config.toml
encoder_arch = "transformer"
model = "contrastive audio-text model"
dataset = "short read English sentences (LibriTTS-R)"
train_examples = 26041
time_shift_ms = 100
n_mels = 80
hop_length = 160
input = "mfcc"
spec_augment = true
win_length = 400
tokenizer = "word"
vocab_size = 5132
loss = "softmax"
embed_dim = 256
encoder_norm = "layernorm"
encoder_norm_position = "pre"
encoder_activation = "gelu"
encoder_mlp_ratio = 3
encoder_head_dim = 64
encoder_fused_qkv = true
encoder_bias = "all"
encoder_qk_norm = false
encoder_parallel_block = false
encoder_inner_norm = false
encoder_subsampling = 4
encoder_layers = 8
encoder_width = 256
encoder_positions = "sincos"
encoder_pooling = "mean"
text_encoder_causal = true
text_encoder_width = 320
text_encoder_layers = 10
text_encoder_norm = "layernorm"
text_encoder_norm_position = "pre"
text_encoder_activation = "gelu"
text_encoder_mlp_ratio = 2
text_encoder_head_dim = 64
text_encoder_fused_qkv = true
text_encoder_bias = "all"
text_encoder_qk_norm = false
text_encoder_parallel_block = false
text_encoder_inner_norm = false
text_encoder_positions = "rope"
init = "torch_default"
residual_init = "zero_last"
optimizer = "soap"
beta2 = 0.99
learning_rate = 0.0012
beta1 = 0.95
shampoo_beta = 0.99
eps = 1e-08
precondition_frequency = 10
max_precond_dim = 1536
one_sided = false
adamw_lr_other_params = 0.0016
max_grad_norm = 1.0
gradient_centralization = true
max_steps = 4500
batch_size = 128
epochs = 22.1
lr_schedule = "linear"
final_lr_fraction = 0
warmup_steps = 900
weight_decay = 0.4
adamw_weight_decay_other_params = 0.05
Rows from block 3 of the text encoder of a small contrastive audio-text model, named by matrix and row number. Rows with one number belong to one neuron. Each number is 500 + 50 x the weight over its row's rms, rounded and kept within 0 to 999. All counts start at 0. Numbers have three digits each.
After each neuron's rows are labels from the 100 texts, of 14976, where the neuron reaches its highest value: "tokens" is the input token at the peak. Only what is clearly more common there than usual is listed. The data: short read English sentences (LibriTTS-R).
# fc1: MLP up (text_encoder.blocks.3.mlp.fc1.weight, 640x320), inputs 128-191
# fc2: MLP down (text_encoder.blocks.3.mlp.fc2.weight, 320x640, transposed), outputs 128-191

fc1.311:500531563504422545504451469449525444408469565497529498502547518463498490549547495513466433495493525448447529473511525489557457469484492506553503595545486512476416494453369436508493543515505498
fc2.311:522481490522584442513517527510443563565501497516465514523497465490578471478510490543440626482450523614511503608499492521459637590478563490463521413517476460507518496509599505487508434471521436
tokens: "something"; "say"; "second"

fc1.64:460545463573465467482483481428580442473472495486515468461522510521428539469466510459518514535438493522482481548520456465544566491513581464519622563473386521539503446561436483406403538509473425
fc2.64:478454536448494478510478573565521599507545431558541514587506504528564512522581483510492569459589479523505424424471598548538465542502422492510459501499535469464524490474471489552572557454497520
tokens: "a"

fc1.348:514535513521504523474442466598499425394470596560459584442525608488524485571498404548480497488465544436543511470532544526528445467515524434503446478545525468616509535555544457520495544514518530
fc2.348:487512470481432526578559533528493508523454517484439553442518623433409586470545392508599482507437520520467444518505519553550455549483510496534474466559476435549533547479540554488500438463605472
tokens: "something"; "certainly"; "see"; "say"

fc1.526:411525495516554468565539547476581477590425535431645509548528544503430531445505541492460550522503469594541510548467488397559463528507535474507504505561502485467433557512537549403424504571466479
fc2.526:541470565519429581577554453523488504412623497533440523482540524502602440518458425550553467520470449439450445455574523558449566426492496450501553546441445497498532494490467466609526516442518576
tokens: "wish"; "miss"; "was"; "must"

fc1.330:529554512518443550504486492518522457466458548499460456490465538531558519542541621487531536554447467345459477442418477459453459500517596505575436443546581502455474562435433451464548484524486522
fc2.330:484520474535577431533541471481461573576565500403508490490512496486453422486500459490530527428485435602591525570469510562569482500498440455449561424437418541550491476518580483451340521492565439
tokens: "<end>"; "knew"

fc1.316:458428437573461538518566444457470558542513560496428519516467556595533395462470477421468466533509468449361547522529543427471490393456526434402551569584513539463543484471515527554493420467460518
fc2.316:509486591413504461514518590548524484462582519480603489524544436391442610487503537531552539369549471596501459475483472582445558515467505576562491456509453432567485434547499462497523567499544442
tokens: "<end>"; "sure"; "heard"

fc1.491:488419534532540498496474539438525514489464468491489457538490473399537481494420463414531444446526606524510527491453580495498490444453501556530457491579552396420523413523486551407517580604511477
fc2.491:545442572564603474547525441507463449506623594490494395427486549526456548399487537510476470649504396401574434605545436549475544499483567470546534488456521475580544572527468552511522425447485440
tokens: "what"; "will"; "told"; "want"

fc1.376:427527534489582554411495549464586455599458492578549425568531510461491513533518461468539510512495516451540488484586529453555493527507470522467487487546496500585391505552522501469522493500436401
fc2.376:510419438547496433478530514495521513493550510441543584501483488537454462516524519549525484469471495482420547459528502492426494447552494440467508526473479589456477555543500478537508648559522537
tokens: "a"

fc1.19:514568485444497568570550589474484542508492383612534608467477424490509421519492470461507532556451546573510456554588418543420626471574494494515533442537493470594530539498521516567461552538524491
fc2.19:543486440486442473482465537568479506457487568380428403621540556541537600451490531455587547433513512539399533552464472440562367455489470504481465523563454517478433473414511413520486538440510517
tokens: "you"; "wish"; "'"

fc1.550:496493553569479559480411537470501410525397471527456461455556543460546484574485459547507592463513538497551451454447502423522406533445549471493500436528463510516536510505474571446430432497416518
fc2.550:466421490542502437385554524545498483451534550521464550518474467519413457528510491578453532533449496500422489499567526456505517488534453548503509560447521580492414424539372493556614615586575490
tokens: "replied"; "people"; "cold"

fc1.474:569483425462523485557512433507475455420468437490441530474517429542518529470435549478502528498543449518526444571458438535450494500512532490545631547573441578467472540396493526534573516556450466
fc2.474:419508506489420539523417386449543577590474510492523473578520532515509491541551481478500462482502538502473520472479551568560552522469535504438494506484499473544579486561466511566406442545579511
tokens: "'"; "a"

fc1.223:500561549564522563527575572507502528475563538564501538534525511559493547500522454565484513490549522455490537468547477499401416434613445508527488429519637509410535423534507541504508447477559404
fc2.223:586519466475489458441440441491437515486434459522513513450396495496574422572500509420455537488592492573540501503489415516554510541491513453491503451483435497477534471510434529510495465510517648
tokens: "'"

fc1.331:566465495480387515518547573490500458471499498509489412493492485502559506380499482441525647365468453546475508601504445534485602535465500502609533467435444448454567528599512527437543457540369530
fc2.331:412564516536611434534419481517490505494496364433478574452473469555456522677474506593501365623528516487485569466488450437525455500511482522534496464600608462556466476433501580569539471397550569
tokens: "'"

fc1.578:543470609447421511493483523436501496536521351562453546477441460445475411480525483621472429498492501491543486526544410561452440544569500429506462406521498400582530486477539443552523510495461486
fc2.578:479499439625550561474503520516518523478527593504565499489528506534495438462491454432582648503507521527490492495447513434502540531432545628461512661480490491441396474467391497455550495488489424
tokens: "'"

fc1.197:530614544479531555469549503545460443476408447529471458462470514477465574575534448516516442488556554488508463476583617508494403569596462464545527474549520471514525499511470526476521474458521538
fc2.197:498395415506469519539473433395570501455609580541464507505553501557614411397479527557490504530414452518537602518522505524484475469489516487476391496432506503531423550500542473492467484552500580
tokens: "you"; "be"; "me"

fc1.468:526441503438413444416520531530493474435510494558496500473475516531446473517439512490490482391484549557568426443412435562570455552482504579504511486549469477490406506488473482598501472546541424
fc2.468:441546459529538507535503496487443532520475505450464476455521376474507560542552503525457499574430498455467534505548516522452535433567483396496486382467525443517567488434519512509574539478476534
tokens: "what"; "what's"; "look"

fc1.285:430496548485577519422452594460446456455519460490561474477472497424465503491455379519517480446495459491542526490515530573492613418504545526630451506505421479508508407480410544400421536585442472
fc2.285:547432550477509466477483520494425472547411506607455413478486553474398439548485525524443515514467557487520513598528488459392402495525556562489461534510503527588496535486544434534471371578520558
tokens: "what"; "we'll"; "would"; "with"

fc1.540:446493565455453497437435528491481577519481505458431446480546482479537497463552402484406496439510516480474400472472542459499533482507524481507631490576374556492436545561421493483500484543566537
fc2.540:527551409521506492558501412476581480513424513537558548543467487542502561562553423471494536516486463497433552454411479546514569434426552527513404645488467493495497464534451517507504504435400468
tokens: "<end>"

fc1.345:497480547550492563488515501503471519578530600542493454515503496514407468459497552548549588375482566535501533555491445437454504555469457375478415453517540524554517486484558419551541388462410597
fc2.345:535497469572461440494453461471453497442412518501472541466474491455562538520504604533447518583486509520452444432431503530538474413517538504500561586476506424527451511436386537461517530549582405
tokens: "replied"; "book"; "'"

fc1.21:532472607536412577588472578493566471494528493533496452516467553466428457481565470512458579569432478467531547472448570519464450482449512440449490545519477508534572532460440464537482490532486544
fc2.21:464597431539522405507530450445450601520482479470527581568460487569577543582508486481549434494572480484427462463497516509523530456554525435576459426487514436518428453512542424499545561557466448
tokens: "what"; "with"; "little"; "is"

fc1.290:371526471432563413416471454440480438497441579463462579525463536426429460434534523508584417442553518450476436492479451475562448570509535454566562519519518463549553545504480487501419501601530488
fc2.290:532511480510504557428525496471475484523520407387522598504582519437486570542474533537414485583473527613478514470472515519479509501397547405581456433602513467474482498453504540437508457524481516
tokens: "<end>"; "of"; "a"

fc1.388:428489541511520492554413583484511488468554498424479519432523445432544453472475517548432445513493526535543431502568522433477458636396439575474547506496591424471573487502547501496505432465454432
fc2.388:436521554508490470440568438510419520526398477480449512520488500591493495533522539528511507523484437469513504480495503469549572429590427532533535439493478489542506449405467575517472608473428625
tokens: "replied"

fc1.300:483561477515513530376453528446489518443448552468392483571457558433559465463487493480482420444425458510501475432504564403544490450593529497473547450513520523483541499553464534639508530509477608
fc2.300:588461499493503572596451447542508483615481494535567505554563546514485512487525500552483579462514555542527529522507423497368446527478491607595382558576511501544494494336580510434483435494624540
tokens: "saw"; "sat"

fc1.22:516488424503523432410504465437474502410493558546515553463519510458536535510597538476484507519489460468435527457525533465558609454418526497535460483515449515472471516483419521428480542480445501
fc2.22:524509513529518474441478492475510508544444482507452444419541464508515425457508457434531600558538611523469537475399454522485450540539442535595433385528477538532578487517414462515526460447537606
tokens: "you"; "nor"

fc1.16:411493606507529553462516474579499482419514479503642443559500541509457479398497410467415488521511459435544452523520619460422568440544512476556512434579517486507484558428527521470552540543429469
fc2.16:579536393475516479479496429462532498535486500489443498494447483509555493510464535593536516466526538480462488425462431483554356537557499452512479616463433549464468497571470354502461454464562435
tokens: "a"; "and"

fc1.341:482480528488547503524432469410511407461436436524495585520434568508643541534544442534505519460546498519423529435475482512559532542536579499491519423468531559472431506515470415473574516510451490
fc2.341:446503466484425488419561557556516556556484520578489480447523438552454456552482472464486568533460614514519451439486486513492464576548452496556460458507465473605514399476545521543490453570502580
tokens: "what"; "right"; "might"; "we're"

fc1.509:503583488433511452462534450428540541474427447508599530607477435495488520476556517443447592468512432461443478532534532446548499470529400488541504489540439443528507479498555475324511516510431580
fc2.509:498503487501543504491404536450420470509595608499503521408545626512487568490426549429494443470483483509474548522476452494478580487510554469483499547420628586416539549486497471648460541533535489
tokens: "you"; "he"; "young"

fc1.169:507430495469423521448516456478562493432504541502489614515457527480460405469513533522455491565519450462501513437562489478528475557435536475455589542507584461535563482463448494458475552483433512
fc2.169:492530583477507510566530493540430457615480442476556422507512535550533565505539504533536480513440513525520520494443536520397542499587454522558490479524480556503491449509506485528541495439489526
tokens: "what"; "it"

fc1.364:565505552482473488487506526438518501466479553503498522566422521490550542554477454515464462459458614540455401492498452485428436455518601587507437481475475519567464502537510485451516516407410451
fc2.364:518508556429495387548514598453451493473588441494497449522513461505405518407511522505556529574493454475573479504544572624569500406523448486534538555519588518398471569494473436563463475534602531
tokens: "you"; "he"

fc1.532:534551456466487412568460378524504524528490453523593554481585533585474513471569550491543525448549432432504618554599511497580508511536429515496471532469550541553581554446579530405536450598458385
fc2.532:528522537501419464437546512486454550504501488446345521562431446499547511531469511543456540504451507547511417465428433492426561451520604446513496476548450488400508505519396455544424565468566544
tokens: "'"; "shall"; "one"; "all"

fc1.500:477404495498526495498581479431620562489531550498505541485528475386550521573598461505428462473541520551567524477489447464496599529437531498467502503393550511504509555482436550466533467474528523
fc2.500:521546468495479548436567565589534479432454486521438510555506532606552480441487566431503536542492485525518469541491532599480487460546524502491502484491499494511569478508514490549409510547468604
tokens: "you"; "his"; "new"; "in"

fc1.46:507588450455507478542567570411503516458494433481450575559502476535514516572614492527522551412535515492495522515552489500459491527535540500555496609535555514491425492451569564485448535502509565
fc2.46:513379488523466556455577477524473499575489533630537471467432448536453428482432529534408491536508493434482517445474563517541466534563377463521473453561514529504523524492419420439516425488478503
tokens: "'"

fc1.61:486428506466523520465487598503558463530452481505568438561471504449474469566454529484496477569470487472515501508507552464500508427522523593449407507497430555434469516490541479411435586440533587
fc2.61:450520474507476560379545433513532476539540517413446537416487478471557447475497463542533465493597412562564495574535439493509515501410532480553564521475592427536487504469474524551490440506477487
tokens: "you"; "two"; "he"; "your"