From a checkpoint of a small contrastive audio-text model: text encoder width 320, text encoder layers 10.
Rows from block 5 of the audio encoder of a small contrastive audio-text model, named by matrix and row number. Rows with one number belong to one neuron. Each number is 128 + 24 x the weight over its row's rms, rounded and kept within 0 to 255. All counts start at 0. Numbers have three digits each. After the name is the row's rms in percent of the matrix's.
After each neuron's rows are labels from the 100 clips, of 14976, where the neuron reaches its highest value: "loudest" is the band of the loudest frequency at the time of the peak. Only what is clearly more common there than usual is listed. The data: short read English sentences (LibriTTS-R).
# fc1: MLP up (encoder.blocks.5.mlp.fc1.weight, 768x256), inputs 86-171
# fc2: MLP down (encoder.blocks.5.mlp.fc2.weight, 256x768, transposed), outputs 86-171

fc1.586 088:084136153109128171112153134134131150167115133188144133123091112160179088102135108109139098172114110145158128129126145128165097120104148129131114135107087154141136125145123147116143188076144108164094128108102108150157114134176124134138110105120137082139120135
fc2.586 087:152095128153128098130114106100127137110146133085100152142188141120107151131102118146115146116121145117158152132136146141106147174171093110095131146147160104133114127134121146114128032134107120104155155145189182109112170129087140134117125122125119156178110130
loudest: 500 to 1000 Hz; 250 to 500 Hz

fc1.155 087:125135116152126125111140116142131154121096151143165118099115146104136168163101084134104117137156122083122158094128145122160107096144117129104103111145116124102104096091135174131134141138103140115168094162144135170147112134154123115103139104123158153095146148
fc2.155 085:147125140133142102166121161100117102146154130138112100151167133139142113083120112076138161146100135144129121120175094138096150154109111130158123164154143109120103165159145090120138111111121146141086106067127092122120160122133132126159150152114133130215105107
loudest: 4000 to 8000 Hz; 1000 to 2000 Hz

fc1.256 120:150129121128141146163173134137136115118110105137123139143127126168132143159153129134110109128163106153122116154073119149107150183151156130120112119091132111101108067119100074127108089125093121142116139152100154160154136102139101144117185108142139149132120159
fc2.256 123:131069114161174105048085103085118170144106124142103156105131128124066142074131093114130180154116134140126169105138166119126073106165105148136133067114108133109121109122131145121119105143134149146111142154101103114150134141157135139111123126150133120129112129
loudest: 250 to 500 Hz

fc1.335 098:080113101147137135100150122110093144123117141108125072104129148094127125108109094096120156131115111139112085100147198128110167145151138106127118147136134092135115134120165145160120130119107154146122126124116085163123103132167140132087133147140142116105139115
fc2.335 090:156134136107098112173100113155141135135142138126138168186130132140114125141116167154139099130137123121141142135112069125132115136109123120131106142137122142126184123134123113067153111127152120130108129128093156129079140082095110132142114133120078133163085145
loudest: 500 to 1000 Hz

fc1.514 091:166093111146114113126153171136124102178177142170126134138123156136158143103124126120120129165113154171176125115133138124142100146131163168095138150136147099114095152102161117195152113131151142132096156099120129109138106090137106136156086143118097153100103182
fc2.514 085:089134130118147171156107105089104141097114093130146099115105096135120133101118174118121124103088102106124130139153157130092100129115152097118135114134150154153148118159102143116096147116111116131160090107150121157147143134108151158093164089139161103141130077
loudest: 500 to 1000 Hz

fc1.697 101:127142157144179129110124089068129149085120117126110096119102128140142118105136111098142136110171151127122157129152123152129112095140135158126121152135100125127138126131152089155100130155099104143108117150141142118122170126166114136174089126145088121113172143
fc2.697 104:125173134126131091149111152161127125172128171148159137125135179124143104112133111097104138146099090131148129113149096122110143177156110101120113103147157110110122149136106151088084114087108185121138140091116117118130090096110137153140140126101122147146101152
loudest: 250 to 500 Hz

fc1.558 086:141118155134178131092142100138157128153142155128132121143134103102099143102130113145126098111134102138122122126170140135085166079161153120154159167148166125157140183138106105154157166145123145154131119115197144138140135150132147101102105115161138126148135127
fc2.558 090:153150148113148127147101096150128152118127151100103150136103113178173093104122140138113103156105092145097146098131132159157107125087124153105154099093147133093105113105155162083130142147167110144174127115099168156129134139124139191123120156105130145137110136
loudest: 500 to 1000 Hz

fc1.584 085:116117105152122121110115140160134063128098153127136094124093124126090131144100136151131146115120096100106149130122100100140138100157181097135124117107123136123138091133113141091170065149138154131172099125173093133103161121141130138137144130122101138166128140
fc2.584 082:153123122146143091110133118085135152148151139162154111098133117164139172131133134139125129135149124159142107089131145139117106149120133159104121140119156142144123132080130126172159139106105102086060154119093145154103167156117135138130138087136153160084090100
loudest: 4000 to 8000 Hz

fc1.441 096:153155108144106120106140153114115093131115080108150135085109154082129092128139140078167125137127152094134096149149113127146148106116079154121059134145116107086161157109143108086122105123130200107127116117116131117141138135108139090114078111141132121108152159
fc2.441 103:137134131116168134153134107103154166116146171161099112147143127185123167124150119135080139131125110149148124163167152135098146156153168124131195063137150185187115115156143134165120138136127118134127135094139135123133121111148105111128137150124131158127109111
loudest: 250 to 500 Hz

fc1.659 100:159182169153122128140158142096123107120107120146129111078128143169111112169165121135131127106155153105165150135144124156149106165112144121145123104107128108136122158134145130102109135147162112179125155112133147142117152118150155150138117122131149131124179190
fc2.659 092:114128068143127151136105119141103153149129176134130131154150112100143123099125140092145146172129153160113127117140133135168170093167086142100137117116147121084137120100107134147124126111075145100159084143123132126122142113150172097110155135185138100139103131
loudest: 250 to 500 Hz

fc1.283 100:134114102113147116124137127138156137098161119131125147129149121182189098132138137149109133146105101147133142138122115129100122124160112163137093161117070106147124144137155123134119124155135115132111085137102112062083124136125086130146104127163128137136137137
fc2.283 105:128125171117132120122140158166111120133104090106132124110118105112072154169135077129115105114150114126129094097139112103115087132112149077111143109149103106124172099135168136096165101085129103113088145101143137126146116110145159129139158148125135143158116132
loudest: 250 to 500 Hz

fc1.221 106:107074104156120142090149138099124102160129134129122138155101138170134116107134153131140140120116190123105149099126105127131153121117113122154138107110124135098093182162127154133121162131158155102115171124122150104123126085123118136117092102120090127141158131
fc2.221 106:142135131132150117126125106125115194141131084138122133114155078100116102179133124141115120140118068137137095161114110105117099138147187137098136151108141130134139103097113085103122108095134080130128098142128132153136106197110168113092126125123119119152066135
loudest: 250 to 500 Hz

fc1.597 091:113117153141158117132116137134149174165150132095111148148144137110120059106090151185127104140125110123095104149156142129164111126116120107160159155135140121139150134130134143136150130170182142145095118122181061126123169102134150108138116098140137140068110199
fc2.597 094:153175116148117137125166122099128081088106110145140098131143138173113175135144119065143157142133113121165131122101136106080135145127138147114116108154078169096125139139159133132136141080110150138141165143102156129146128152146131129151135123123144137143124107
loudest: 250 to 500 Hz